{
  "activation": "relu",
  "widths": [80, 160, 320],
  "lr_schedule": "cosine"
}
Rows from block 3 of a small image classifier, named by matrix and row number. Rows with one number within an expert belong to one neuron, the router's apart. Each number is 128 + 32 x the weight over its row's rms, rounded and kept within 0 to 255. All counts start at 0.
Before each expert's rows are labels from the 100 images, of 14976, where the router gives the expert most weight on average: "strongest on" is what is common among them. Only what is clearly more common there than usual is listed. The data: retinal OCT scans (Kermany 2017).
# router: slot weights (model.blocks.3.mlp.router.weight, 16x80, trained with AdamW), inputs 0-79
# up: expert up (model.blocks.3.mlp.up, 16x16x80), inputs 0-79
# down: expert down (model.blocks.3.mlp.down, 16x80x16, transposed), outputs 0-79

# expert 2
strongest on: finding: diabetic macular edema
router.2 [142  93 108 191 109 181 103 116  43 179 111 132 157 110 115 149 139 118 118 199 177  95 147 129 105 158  89 151 139 148 108  93 161 111 165 121  93 132  76 143 113 118 155 146 162 136 131 154 111 201 123 118 161  87 133  96 112  96 149 112 110  71 153  78  90 106 176 146 112 169 157  95  85 167 162 118 140 142  85  87]
up.0 [121 136 101  77  90 114 133 156 142 166  87  87 111  90  98 126  98 117  87 125  81 155 114 103 222  91 134 116 156 116 104 131  92 115 151  92 147 102  93 120 140 153 148 193 133 139 191 147 126 164 157 126 198 145  76 131 116 211  92 124 130  84 103 161 146  96 139 127 108 130 157  98 163 123 126  81 154 146 124 194]
down.0 [112 102 106 152 143 122  73 125 108  99 146 167 113 113 149  83 151 107 164 103 169  93 120 136  80 100 104  98 134 150  91 154 147 147  80 143 135 193 104 123 137 147 150 125 159 202  99 150 132 119 142  97 124  44 131  82 183 111 145 137 137 133 131 180 118 113 215 115 120 170 119 116 156 131 163  93 182  95 198  86]
up.1 [ 94 203 168 147  84 107  97 106 182 141 108 158 108 115 151 128 111 146 115  87 166 161 178 149  97 169 183 130 132 113 153 193 127  68  54 154 115 125  94 127 128 113 184  86 118 149 102 101 104  67 145 121 142 117 102 162 126 158 113 177  83 142 158 180 109 115  79 126  77 118 145 111 111 177 122 159 119 101 145 130]
down.1 [126 168 103  91 130 158 118 201  78 112 136 115 150  94 205 116 124  88  99 130 138 113 128 128 131  89  95 113  93  80 116  92  87 147 125 117  87  99 125  92 173 215 128 160 130  90 108 156 192 163 123 160  76 119 135 109 136 138 158 154 154 141 140 134 139 155 147 205 154 138 161 122 140 168 157 111 194  98 131 172]

# expert 10
strongest on: finding: diabetic macular edema
router.10 [111 154 156 106 170  91  49 124 157 112  81 113 132 162  61 164 150 170 114  73  82  96 132 146 153 142 118 171 132 123 118 145 151  95  79  50  82 189 158 154 112 150 119 136 101  88  93 117 145 132 142 111 142 117 132 153 109 194  97 161 125 169 134 124 158 124  74 155  66 113 148  99 158 122 133 137 147 109  74 154]
up.0 [155 104 136 193  99 145 142  91 115 133 112 103 146 117 226 112 105 175 107 187 101  88 119 143 166 158  80 102 165  90 194 157 130 157 125 136 164 121 139 142  71 129 150 106 165 110 157 133 131 139 102 101 100  83 154 123 140 124 171  86 138  89  81 118 151 103 175  72 110 125 104 129 161 155  93 107 164 126 104  59]
down.0 [ 49 151 108 114 125 109 141 108 146 178 137 187 149 100 132 121 124 119 133 136 170 106 137 170 178 167  73 201 102  62 141  69  70 136 146 164 143 198 110 137 118  80 127 156 163 112 138 161 114 153 131 143 121 114 167 161 146 106 160 142 200  93 126 143 174 140 137 131 121 132 127 177  67 142 123 156 150 103  99 111]
up.1 [180 150  99 170 125 147 142 143  80 187  80  72 104 176 122  81 145 126 128  86 139 125 109 125  87 111 104 124  80 146 126 120 123 147 135 114 111  98  90 143 140 158 197 129 116 119 134 140  63 128 126  72 117  82 138 137 106 123 140 126  40  83 144 122 139 125 128 149 171 191 125 175 109 134 177 161 186 196 135 149]
down.1 [109 109 140 118 132 124 111 156 178  77 139 159  82 114 137 153 106 143 108 141 139 123 132 159 183 180 143 159 157 148 156  99 158 126 101  86 157 154 180 107 134 123  40 127 112 150  81 120 151  85 121 151 130 149 190 111 133 139 106 185 160 195  68 100 133 123 141 123 107  82 198 147 154 116  79  77  98  70 112 124]

# expert 9
strongest on: finding: normal
router.9 [157  91 142 141 137 141 100 118 190  99 142  86  99 175  65 108 130 175 133 170 165  99 108  96 113 153 132 145  92 129  88 108 185 145 174 110  87 151 182 159  90 175  84 155  84  94  67 182  98  89 130 104 122 165 169 120  96 150 102 181 108 139 139 135 181 150 103 144 143 127 154 157 147  93  72 128 154 126 134 150]
up.0 [154 158 108 162 136 166 122 131  99 112  77 153 102 142  95 115 121  58 153 119 129 121 135  75 128 148 147 152  95 186 132 108 183 123 101  70 119 146 142 146 114 173 148  79 147  99 139  86 138 137 100 115 133  87 138 176 157 156  83 138 107 143  70  66 126  82  86 178 158 151  85 134 166 130 136 169 138 227 119 134]
down.0 [136  97 100 101 111 107 127  92 177 133 156 116 178 104 129  98  91 192 101 129 116 112 154 126 144 126 106  57 138 132 108 151  71 102 169 188 109 114 121  96 129  96 129 185 115 137 150 157 121 125 121 157 128 175 141  99  90 126 206  97 140 142 196 158 115 181 182  84  84  85 176 151 122 153 119  87 164  76 131 127]
up.1 [165 139 131  83 157 191 153 145  96 150  74 101 143 104 170 130 162 125 127 132 126 158 107 109 175 163 159 154 165  52 131  82 124 101 117  78 178  91 132 189  81 136  65 130 146  99 148 159 129 167  94 162 169  77 102 160 144 146 118 121 169 131 114 133  58 127 154 101  87 121 137  83 133  79 170 155 122 132 117 115]
down.1 [171 138 159 143 167 135 139 123  97 109  74 156  93 128 139  94 143 120 126 124 103 111 205 157 104 129  87 142 120 155 117 122  88 129  94  91 175 186 154  89 124  66 136 138 145 112 109 145 111 192 123  78  98 127 181 133  66  84 144 167 175 139 136 156 107 156 191 106 121 185  89 155  74 118 123  67 136 133 145 164]

# expert 7
strongest on: finding: diabetic macular edema
router.7 [158 117 112 150 132 164 138  82 156 148 145 118 113 125 101 101 140 131 153 162 163  47 140 109 120 173 185 188 136 138  90 126 162 158 142 108  66 211 110 179 105 148 151  97 112  50 101  76 129 129  89  93 126 119 107 145 109 150 128 188  96  98 150 118 169 101 128  90  92 159 121 110 137 165 137 164 178 152 100 105]
up.0 [109 133 202 146 110 143  86  57 186 109 101  91 130 144  60 136 162 162 164 119 108 121 166  81 108 192 148 159 140 162 106 164 131 127  94 101  83 134 117 143 175 167 153 122 132  87  65 129 125 106  96 101 135 133 144 155 154 144 112 173 126 170 130 123 148 104 137 122 141 121 125 147 141 157 101 100 142 113 200  35]
down.0 [142 168  55 101 116  98 115 201  51 141 144 118 147 122 123 110 105 115  96 110 146 150 140 113 111 103 116 115  71  77 114  77 177 178 174 124 121 142 156 139 105 125 138 140 120 182 184 135  72 125 115 174 101 119 111 102 132 139 120 109 125  71 114 167  86 152 135 161 124 182 133 159 118 101 145 140 113 165 100 218]
up.1 [122 183 127 195 173 158 101 105  90 124 135 102 117  99 126 110 146  68 141 107  88 133 132 168 139 200 143 107 174 143 103 136  98 133 112 132 123 118 149 145 174  64 107 172 153 139 147 134 126  75  89 121 120  91 115 139 149 167  84 137 156  86 149 118 120 153 111 152 129 114  89 153 150 224 104  90 121 155 207 177]
down.1 [134 194 112 157 141 107 157 146 153  93  64 149  95 138 116 147 142  86 166 114 141 136  76 115  87 118  74  82 111 104 104 165 143 164 134 162 146 146 113 143 203 147  92 133 153  67 139  69 137  82 178 177  98 101  96 136  74 166 152 127 143 119 202 144 132 135  99 128 162 188 144 143 170 112 113 160 126 105  99 130]