From a checkpoint of a small image classifier.
Model: 5.92M parameters, arch swin, depths [4, 4, 4].
Training: muon at rate 0.002, 16000 steps, batches of 128, held-out accuracy 93%.
Data: 49215 training examples, 41.6 epochs.
Rows from block 4 of a small image classifier, named by matrix and row number. Rows with one number belong to one neuron. Each number is 128 + 32 x the weight over its row's rms, rounded and kept within 0 to 255. All counts start at 0. Numbers have three digits each. After the name is the row's rms in percent of the matrix's.
Before each neuron's rows are labels from the 100 images, of 14976, where the neuron reaches its highest value: "responds to" is what is common among them. Only what is clearly more common there than usual is listed. The data: retinal OCT scans (Kermany 2017).
# fc1: MLP up (model.blocks.4.mlp.fc1.weight, 480x160), inputs 0-159
# fc2: MLP down (model.blocks.4.mlp.fc2.weight, 160x480, transposed), outputs 0-159

responds to: finding: choroidal neovascularization
fc1.135 073:162082155128117121185120146137119107106134101108053122111109110125190115096145095130169118093106060136093110181101135134129169153094135171106073176097122141105128065146155229158172161105096097066095121081084140122156122144192102133121196126097136089103181098200159118096117137205105124089111131154122137148116168098132164112100107152139168177106142119128115147153185151154162113146083164073159088097128119077088087132164145116151142137158125116134163145097096104146084089089136169
fc2.135 070:074122104140141159089161111126144102152150116122157124156120167165077146135117102107074200120136190154211129128165212161101112099127095129179120097167092101116102115106152129075111110088135189162185152159185101145042123147162111124146116090117079100149104090110119193159095122106141145167142124105098170116104127125119101191173118117113116064117126196097181069136171112148122153105112111121123082121160126090105154142071086117164091107111133111143112146110114206155159120170135102

responds to: finding: diabetic macular edema
fc1.478 087:141106089131119110122140121117125083092125100149165100097188082109078145119119136119159153157146148162126134131214054157193131164088052060105113162153169168147120070108141193102165101087083082134141101138156194111097117181093126089125099171130096190092105149190097160138096130131139126077165123148121124101089190164149153111143120132157122148103108101127162121125172134146128183127116130124140101104110116115143133165120103165140183091098138177112127145148109151134145007106143146
fc2.478 088:081107118210133063100113146136143136115215159092101121163137119138151113099186152161098129169138135090154082148083156160111201151221132177160119111133176128040129146102102085128111149185151164171104152106136117154168146102124138165127122124075121090112123095141156101167077149116098152174138153076093121060138174137069139146120130133112157116128140118139154122119138160130182100060087136155122089132197135091123137117151078130122076158076092140147122130124134119139094106100128062

responds to: finding: diabetic macular edema
fc1.435 097:145129101130163127140109138141063175087129118142148099175102126128144118116118123140099075137128111055112117137170116155145172148172133152142127152122113135101190137175142114168190144096132142117095159088096077117098162111122113178139094135126106156106179117128154141194083142099064073155164139141073143129110074132103098156173134129107201131111109142143033185134115117155111187184121158087189137120127102093073189085118119165144106068081079154117067141139136188109187112113148119
fc2.435 097:141106183132069201187137109109172166188129171160191155151108152140094088129084152102139134111197123212170144114132167132125083106101127109096144122159113132155069080141118112110122135113112136140126170141143124079124103191108141128149110122112092152171100147109099124073133111147124131092095181146127117185081162131114159135093161091115103126106186156175173101102134128102138068089157111146080156194118176155129085129138130067084162131113132104107155115068116065131044163108128154

responds to: finding: normal
fc1.99 066:136122138090147115143211093153147108150146136130194130111126115091132142089141199056122128071125187143111145173098136136101109087155109135139090137154082181078157174059119101116067098133103152133109116169091052066124121137192178162079094167165107163131137138152154176081182072158112104142117147146116114130134118095085184115078141120151106133137104116085103113113172161109145121166126165172125140102110096115145145122187196095073103117109092138116184128082156126156114141129086152
fc2.99 053:109140096152067086145087141167118083160097146149078203130124138153104124130128080142150079118136108099105141121158076123118181123149113131081085091156164156162143077175131158085136086131176141100152077197178150075136126123140104118207102066083097148158085128131132098083101151134153162086152109103125125124123093192140138114111096105137106137132132108123151098102102140058159131105172133178152129189177164126120201158105116130138187136167111138090126128121077084093134141204190148

responds to: finding: normal
fc1.368 083:107120109135162126123199116153121106077125139171135077133112139160146112116147127137133117107121129079131113071093063129171101138117170076109090078171083093113151184121086180097140104154126122143138141150064116123195145125091126177159131108161158139060066137238144125141082145133079143125120150140057066128085178114136110117124050169144130118103148187116139223139152124109107212119124144130095118088144149118157145085149147161134111115099114111126139174143120118098150137173130104
fc2.368 089:126135154152106105116135156108143122127184088160118103094169112121108108191148115084160136101077140128163163168139117133101142158145110100160111178109171159146204118133197107102052137083131118077097137181143138081102174135137157100113127163153133163140123198101114076143128093145143078139140134171119191092189120089075151092081170094087170146139114110071173099103102139127146029134099173147145201186132087134128151145101147085129164128123121070124113115131112123117109064128100151

responds to: finding: diabetic macular edema
fc1.387 074:106142146182172099131178162105108099145131056128152108157167128101175201141097140135139123072159143117098142136153109109158137100148111116131137165177111140145139120105138189138169117174111100112098101067110110099079110138102100091202144089161110183114132092108124146153170088147072109031195140094139104082047133137138113148107128123094129147138115145171146121116131051148143068101220145152148119123114139090100128124140094168107173179123114155202099123097126116155142145143084091
fc2.387 067:104143134110125157121112138132144126163106169096159184135070090115134104065143156096151129151065111160111156119114117121085081163098117119107151121135153160133107108132100111134136166088101035123192212101124140173153153181150134128100115178139156101150121059156075121092094153106191161120139177174122089136154124141163129157088093203144189100138126205127171128111133112132115096070049119120083087129115105154150120118143115129148087098148100154098126172144147114145091120074100207

responds to: finding: diabetic macular edema
fc1.19 096:174042091104125148177083166106163157121129079129087137152105125164165135121132106119206165132139147141133081175117099163132099094160146160158132196079149149054119147094102173164154112138098122092077104124135112154144098063122111156141142072070136186125071063101151137109133154104175151102154135140102088092079126171113175198148127130129130156157164104104141150185094059155133134152146101125117088113145196095117130147144112092116133155153133069183090130184167130107148132124134137
fc2.19 089:098155149090094076060101132124122071124119203075233083209135107146045101082123151147147143103116109129137149170131109113152124085157166134133140125094150155163142147137136132136154110088184091138144101110133162124133134207146154119083089146175112118138152142148081160155120112158165112149099122086082092126156131154125105098163065116098085122116113112149118159143191163122141092154140182091169084157105108122169163128137137100082081065160151162119178148106090136114083163162090141

responds to: finding: normal
fc1.282 108:169161127131142158150163104143174060156118100112187194118118141086174116162176092130096196132118122153159133114181119078129158075130131141128115098091132115093143155160079064130129102139110126128104218133121153104130104086168163146154155108130112108159162085060117121142135157170152130110119095116134095195156148077066162080050100160116092094098140061155142124165102179123098131146138126115107106063167122174128133140111127135125167122176096112122158105118142167111172116045180119
fc2.282 101:121135125126153098141165145146141197181155168103122150170113091141122089152057168112070105188144080160151100179106129096146102160118085158216147180109113123160181089121150118153133122114074104169113193148185091086169208111171129099153127081178046146095078155140135131089101061157098106124114127117128157095115149160121083123077103108127141180126148171112120152171117117166119117068098136102105162158124088115107114146133141085122149153115155091124116165123139104124099084080113111

responds to: finding: diabetic macular edema
fc1.328 116:154180165157152144115149121135138160134139147122097118130122173099208134120219091155087064125144101151142081099099108126154113078068197159136115157141093174099160145127170083157098112111171104124137170108198112147084116151143128160112150124110160141065072111158093121141148170129110156094140106094053131133118165094154115141140149134215129109090096129105093107150196124145149081105139102109111076068137104092155103140135116161178141141063148136086077149142136090111096158117157067
fc2.328 125:151088183136161117153124199153107105120137117116169108100106120161093145147069112083116081137159082126119126123138204101135109145131085083165130170103172102191104049102046092135175161121148118160071035118119106132080139074132176125079188135128112101174150170117137154143168124157132081123176183136091143081136047156131124144141091124100124143182101139091141128139132134075127126144141140146182105102145119136160141111156119128077075146133182187145146158120113172138111127155136106

responds to: finding: normal
fc1.216 091:187127148161129114195166112152167174167147137199113098127144164115110123145068133097158126113117146098091127211177119175128082131098175161068130131112119149110160122086162143193133122148081088109083092126118124075127163096079150122125130146072179182083103125107110114151161172142175132086140124134113146128144084109137187169084177113119120106151103127153126127089135140130113162165119135079108146158202090112086063074080086112105099158144080156135189106116139080120104090111095169
fc2.216 089:049105129087102097096106113124074117107123146098140148056127089099124112124158202179115173143128131142107093089104108090129117112170145162133113173109062119178172148127142165143125161134156051104105188081104069187144145107190136176162139135173121113191113114163156115161077120095080134140151147137129076147176125129143162127138095155136184175081120108084139162173149102156090092141118097087130078094103160084141111158170102117185122083118164174131123167082116174152133127139137132

responds to: finding: normal
fc1.386 089:129165152080153190124125166121100067122125133086118185169151137124139140167151138167083162128101083162128095156165181155126132073106073128107094080140103079163100151125122109162153122126117154126095160143146142100107128081160122135119162119086107093125131161111102092121148100189176128016119081114144015155145145131098112121108136102106172144114149147113126126101158176116090134083124106119121124120193084108086143156196081087099163145115163118099194121102108137173114144152204160
fc2.386 091:110154115126160181134180094114169137172114134140153132219095148150143158186087108133113074142151157148139144126133225073142078129168112114170104126122136167102135094095164062159127133139104097169118202148152107161138101188148100122145110107145086068113158145113114117093142133101127084168158146167089139107152143183112122065115147121117086111168062113172161162108163051166150136097109100134114117125165096125140050105118153101084123138124138097153103079126096115197145096093096115

responds to: finding: normal
fc1.173 098:139112168120083133125172110127104099109075098152124152151095112101172152160110115101131167084078159131120104135147089103146162161127125077117058150161149142177092172155066138122142141141135157109103101127158134119094074134124193118109145114083188131185149170163188188149141118129127148079147117120088161183144140082079136194166083158166155074163134189141104117110141167064162101136071119202108153148162123130126091118086100119130039165115124057123119104108151153167148127119156121
fc2.173 093:130204160172117188071153125123168174129146093114144150089127157131140168099109160146105090165164113168081161091120118137094087115093086111144133101170127124147079100125157127123135179104148137144204173114141100086169159144073096186143090101142137044089120075131121102092134200148140121099129155098146153141067114171057167171108140131098158124114126165160144121123099121093131181121174115138153128120151186123054082083088127112068141150107121119054156123087143129173127098129120117

responds to: finding: diabetic macular edema
fc1.436 093:126135130165173129091181102092135105096178108122116153129169144113148130113161090145130116133114175155152173136153089130131184086101186080148143076110151206036126178111125112111103175121121102084092183102173139140139062136119080110169099081155089147170172091116167131147107117142174096181125135142115173152032135174091121139161078141144136136099149089157092133158109146210146076117089131169089072161155132134107109083086140136085156126095102133141135125128110132138183103107131145
fc2.436 099:158171085016090147169161124149109140147111133137145121180145120136092152157122196071116119085171108138127142149171120150139141070198129184144116149144159067178129163171063161094152069136121081194068147107090131122116168140120112133157091130129134087054134123137140084112131162136115101093160150090095069126157113196094141152135065139111106138151124138100123094091146168094095150128105129112137157151088125165093123110143087147109141155128121176157145131170112133159055171105119170

responds to: finding: normal
fc1.395 103:089122197123134096134121142170067082071183137113128135183139127154143140116119129073122112092095150140150161127103146142094100148154174188135149175123145155141156093094118129162049092105136141115099114113139125068142178121118109080157155156139064110107120123132102075107107130094168187103122136120124138171092178078147130130152132165149142066103094203171183171175114119090195121141121161127108178154165135123139163150081128197151131103067078086118086105190085141128097079125115129
fc2.395 095:123135124122147112095100164117171093117104087171170074110105199155120135090166148172104147110161127142133185107131201154159100066206180133197119149162129116112096138085158099140145119124140096144145097123137150128085134150136107108052148126104135099143176090136113119152102161117187093144114021099109156099120102115126156153057154127116155138140127121108129154114092148143107157178131132042142092151101157081131185104152132024158132096115164152114102122100156147132083106164169125

responds to: finding: diabetic macular edema
fc1.223 083:062121102150132141148067089113072135141150110096189132128068101132104112167038143105151213154126173136158099115095217113128103171155118100073074113139109114157129146193126127132112145144136178109084137113161167122175099066113121137093062145119080157144142109108154147126150171114159125161125127092095091146179176105096193133114118115100163113163122125154112152161123121098133177085181072122138141159141166158082109096118169110093120115138133160118187085085111137143153112112092182
fc2.223 077:130102112146120146152110138147118160081080132164160101101149125208129120140145120126158050134147105106115144148110146070190092106188118091131123159201107056152149093158138145145126141124129148156156081165121146154154145128169121146179214140159124094141144125135114119152161119166126137048065135097100193074139119130107081100149082124094151149124106187082082065115108123110084106091147144120166207099094135113092149098107140135109133110106170190156124087088202132158130157135118093

responds to: finding: normal
fc1.125 114:157127180111210130126059106086161089135128079119110120175125131074132128164120179198065088135106193157102139107130139181112140091121198128128165073123114148134120073108109159129064132089150105098119153151135194140116128174158125051134115152121095081091127099149083130118041090176108097180131133133135099134127132115120145116161088122108131189135107109153099158168135169107124152128109151103133139124129142139129132045111143114083171123059131125090157107160122161207128138142094166
fc2.125 124:113106107120165156128094113126115097159146103117159124121178144124049134178133118132125095167149098129108165080125127078169095118198109150163159106130123155137145102112157129178180093160161076168124155085146128161177052133121108153158121083127066127146118133149140130158127139185113113146174136134096073089132107143166071126107083108058105152133111091150115129118127101176105116169090133139116085160114095169119074126155206134205147146155077118136163110080150082233070119111107151

responds to: finding: diabetic macular edema
fc1.422 082:107116125105103118139108109119080124138117134131141113101092188114126127169156092137158196172171103140126129169107130165162107104108095149102124144097163058125119110121146190047167114056103115078107090134059123101161126154011136178157081114113183144109162133108137165113144100126113127139082157121133112134136135064146136132103087174106159124152140086205193120114098131073095148148137104141114167141137133163171113139144146127125179150120141199110093131137164162101217128081093142
fc2.422 085:109089175151140145130165111109153103148111092127148120169127170090069105103096124116109117151130159153101181065128169118184073153107158092165189146155198170124133094103122071121068134108123084138119141132172101149067154096164076154100128135112068146170144168120101170161157137199081139120143157134067182088150136098116162173139133155147104115160103148119112162105169050133094131173109153123099125062129157143132109141172100124148075117132115102157096140131113137125049097108182190

responds to: finding: normal
fc1.245 091:180116139094157099109165059117191158117113186156103133127162168146135122079158132089197180056173124127085091126046117164093104095135151113145121089155095128100095117090159157051082125156105156135098112119116148114186159124100125163117147166111123158078109148103165110093128132148132166097154097166122162141124169077039111137120177158172167156135109094121122131103128155104144152138114116139121153106183095148145113076175129118123174139082116199121175124101062157129084120121159171
fc2.245 104:100158054155119118155094069114169137128154086084152127185133124104101148122151128181134167145108145069107185092211112077081106146099116150128051149136120167147140142157145093160158106156133046130115146158133126135127114119113148158161095091125242151187147169110115146127184107132138136097169129129115097108187105141132124106157119126070148128127110143147191087153100105052149116098113140100182180157088153115098116159173124129126131111095099097156080097088115090105165126128165093

responds to: finding: diabetic macular edema
fc1.336 100:097112176157175149172105124109127113130092166138104129114147133082187143127173119110089107102081159100154120148144100152132135051094173144111154158137056108140124173156170088124065130108145098121128128123213133137158127146174070128118136114150156109105093149121111077129131195119147156111152093110124129162120076167109141114122175164190145106124107151108142123166181186144137064171137071113089053111111073112130145109162080140144143087086103173103069197191097111149133115156083094
fc2.336 106:129100095120172110134134130134090130113173130085128119114148117200138121123080138162081102156129082148082115148126193078127100104079096108149147109166138113204097123058098137081114132163174140120117067134120122111058170115121091104134209146112141139093137170120130154173175153127114117124135073144081188101107122123167131137126106170071079157105066178127103157117157135136117098151079140131202156133137115135084154158163174153140125159183137129131126088085160182113028135132157162

responds to: finding: normal
fc1.437 091:164092113132109092153107180101114099098114178138134171151113140112117153159163192026098157179100133158108115151158160101117116110135162119182093116138089155059188071138137123083138060172134084138127123156082094141135092170102145121128157168110088102178128151116158132143146178160150100175113107131146086073118141115096135115075142150132077094100081129149097102105152112132120110164140163138081110147094119087154212096188193149141097184138103147139123119088107079116196132159149146
fc2.437 084:094142168113139137154125140217083090151140163163179134151116139148100164125114176124102141131105122160081140153092095140101134085117145122079142106117078082158134099129144094184104114119157149156189181146145143096116144120146121135097137069060077151193097165144112145056097101131133094105145121065113172133115143165137173147151164094140110114190118047136192142132081093093163078128143088166137082129159187075116137130104069079128125157102126136138139120148152140143089176145201162

responds to: finding: choroidal neovascularization
fc1.21 107:123164118088079111179105133111102079086150144132142123084142190140153135205182076091151132147177098103128081107147061062156128054151117090124100157170172198104081155150080178118160158129140124151133185110114165099157103131096181075165104129137095117164130162142157124046149152140145108159144152157129123066067107067132117143187126164110157135141146103099124131168109129145139119060155160166139165122141155195160140121129140120141122139144110158115176090100128133099108137126081094
fc2.21 111:117158089109089186105172098144113196119110088086147149173134047119096118072143135158128175148152105116106176105170212115082132183151119108144142148092120078131130112112176168110115111168151075130159089095160058116097167101104094184100128134128123173121143112065149115175087103110149162098061178094106111137163183194176168149111158109131130090078146123178116115141131160112117120208159096140126107141158082101113136143106139168160110123131125105136076111152122122101150142085110169

responds to: finding: diabetic macular edema
fc1.15 106:116103070152130191126076145145144103103109125125134166161130124116163088132171083097175128106065201153180105201110081150064149121136154166163142138175129169117144145110123111089105118135154166117133091202136117142170154161086121135127118132147094140113128133143158058143143158117186117104116112151112120153047070086133102071113157116144128063181098099087137145159202128165134096098136141152089110167122202093151121137061087133177131132124137099161103118125165064135148095118115160
fc2.15 113:197116213111134126081182121118116123137126156117143135129155070135139102140063139178120105147112113121112161095134149098179070147130162062136144132096143124158123169115127117162116127148141106172118111064113100095115116141178078117099175129140137121182101117157128114113157073152100119075130150146147101084204111113089171154145110104150137190161180142156101119090155163124116118111112187136179107073133088136147155219125099108083114154127122109149124147070048164067050100152147150

responds to: finding: normal
fc1.131 110:131147176117080123150180144107114092143173112125136156180067119109139137122135154077079124073153205074116108091166103094058066162160125114137165114108120109111127139090066151077137097162133155098167189081131109128164191158131107153141103183170121115111108165124099119146100098193102117146138181159070092144146131117077141119104087155090162116114167156147139168141167104126156137144116118134087124092108086117188164125127131170107215094092125121116205146119164086170142130143102095
fc2.131 116:120092152169150078107098093141122140134196107168155184081129103071106130170130181149230084113121184168120168144132130140081121122097132134157136112156090109092219163145160129098093132118145077118087095163140109113102100161122112110095115079125107128107092171079182147088133133121153162093179072097136139089125142111090155087132115117094086172127137126129131129120080113129104062155116175170162163190168129165131156094120171110143180128175153115099113115168102132083078152172106171

responds to: finding: diabetic macular edema
fc1.174 123:117107165104048086100082121122081178215130135134129112130126125087122153144099107139137203165090088164089216112084153096168095143134116138091112124098148132129111127151152147074149093077134147115108170164089182101123103107093136156129060130149143162112164176135156164154146166127121114155110163099121070132183173090097225127156098098107150135141131147195156147178091109072131173149079104125095136159108136120106096100105112153111118148122093155107138097100140160148159160108110198
fc2.174 118:142090161086201163143129130157126139127112130159103158132089110119084022099118085124081101134095101135110133130138173145204060116120130079163139156183104088189152126089107133148193129125148128160084102157118109121099170094136134151114221166144141106155142110124117149100154101213072121085118135114104152135126118147109095133121120151093120176125109182117110179093143186110101083157149132128148116094104158113098113148148118083104120171114142125137145148116159209097041083088153134

responds to: finding: diabetic macular edema
fc1.77 114:174084103168108140132130085121142149064108132145153134161126215164134128093162122175131124168105170120097104125144071136054133077039191114102127086158113116145107088075134158163165132139119137080145084181123074129123125146100152195090170126101199086084081073133108093170110172108086146128118163121124166142099081130143091158139150157161163104122130085119109122164152129127103100142107135184105146236157124110121105136173104148137124110107150162147127130127165083128140106074125137
fc2.77 120:104120114117173119120124067120152165095160137156150102093102097150070066112125202153120182134091210133119137130185160115180081182118120081185124100174114169154152120067130174145105114149157145132129139144125123152143146146145124124118193108223182130163134109160132169113146113151055145093096136130124164092142136114116129107115134124149090101117134145078089100087185155111091117078147151099134126077129127110059136077103163064139107094171132174164106077077141104127073138160122105

responds to: finding: normal
fc1.329 099:137088102136173179109107108167045132120130139095182148147153134150153116139100143117126083106053148136113090146120123151138138143112111060115090154076108171162144136146091100095123165107115117156132062182174111092141120123204138125095123078144163140140139166142125183089173119172130152115128112128056134105180138095147121163123110148139087092127088152117105094128096121147173132127114056108140111149109183138119068106159153135164104147126092175050175092124186157154142121091222192
fc2.329 114:121179147197100154145114118112196171154115134162116109083087088106100137115123113190085104150168103177186161100129138144099127124170121174132094102157160082085160058061132158146129096120087181167170175073143104093090147119095096165094119138119150094039147131138127186133070100192138144069158131162180141142093162132104118107173131115165142134152106127164131117070074159113142140121156167155104103117149137123089105080094089099120135102176117117107165130124087128108175158160140091

responds to: finding: normal
fc1.454 087:110119102123115119126113134166121137102129146103109133166133183151195102108147072154131137111134158144101130122156139127148118144072101097144142211172128184176072152092046098133142084150143192122125148143074130105140162083073152117116093184088139140116120203186164158102112120179124119108180145089119103215115097135115125154204148168123114070122140150122169136083068167109094128098150136131114101084169107116140156133062114145159096066079135118176125117141117095122159129123195145
fc2.454 082:125132114082133155120153167137128128151140133118113085155167149154150130172110068060111152106122076142143142080119175172144104142177166162040154125150119125056116125144182164085140156091076093125171115123121093091131088123148129157151134102161108137184138146134108089081149210101124113107116169104114127096114095152112153073109171127171166164111138092128088150185138099101124152129073070105101216101081127128114108145174129081143159112181119091079111113142133147188115186138198122

responds to: finding: normal
fc1.198 089:162128115125116118129084113169120102139148118112173156080109178078143132156173125115118098122141119074084153152156153166115162118119164113166065097054100148100139138126128185016122108150136141190119101127090121166176113172122131152102140156089137157140071069138122110105139179120089161160088081169103184046146181122123134126117095098116109109048136151134171126148098156144095107161103175131122136093120139149160087097197172172132154169134118123149114173114202105121116185125132136
fc2.198 089:144139129139156136113100147137134121170138164116131060147117125097067161132101153138139209191095172212130139103122095138174128157165055110097128149129184126160118118102134083104088178113070108145176138108182123062056144108108172083117086114161124113134093148130094172119140082139152110103159109097182170139134103115090104151137157140119117108113124106206171092111087086114142101089156183144225091191135135068099138130121142105111137101127125108139127144125062118145169120167132131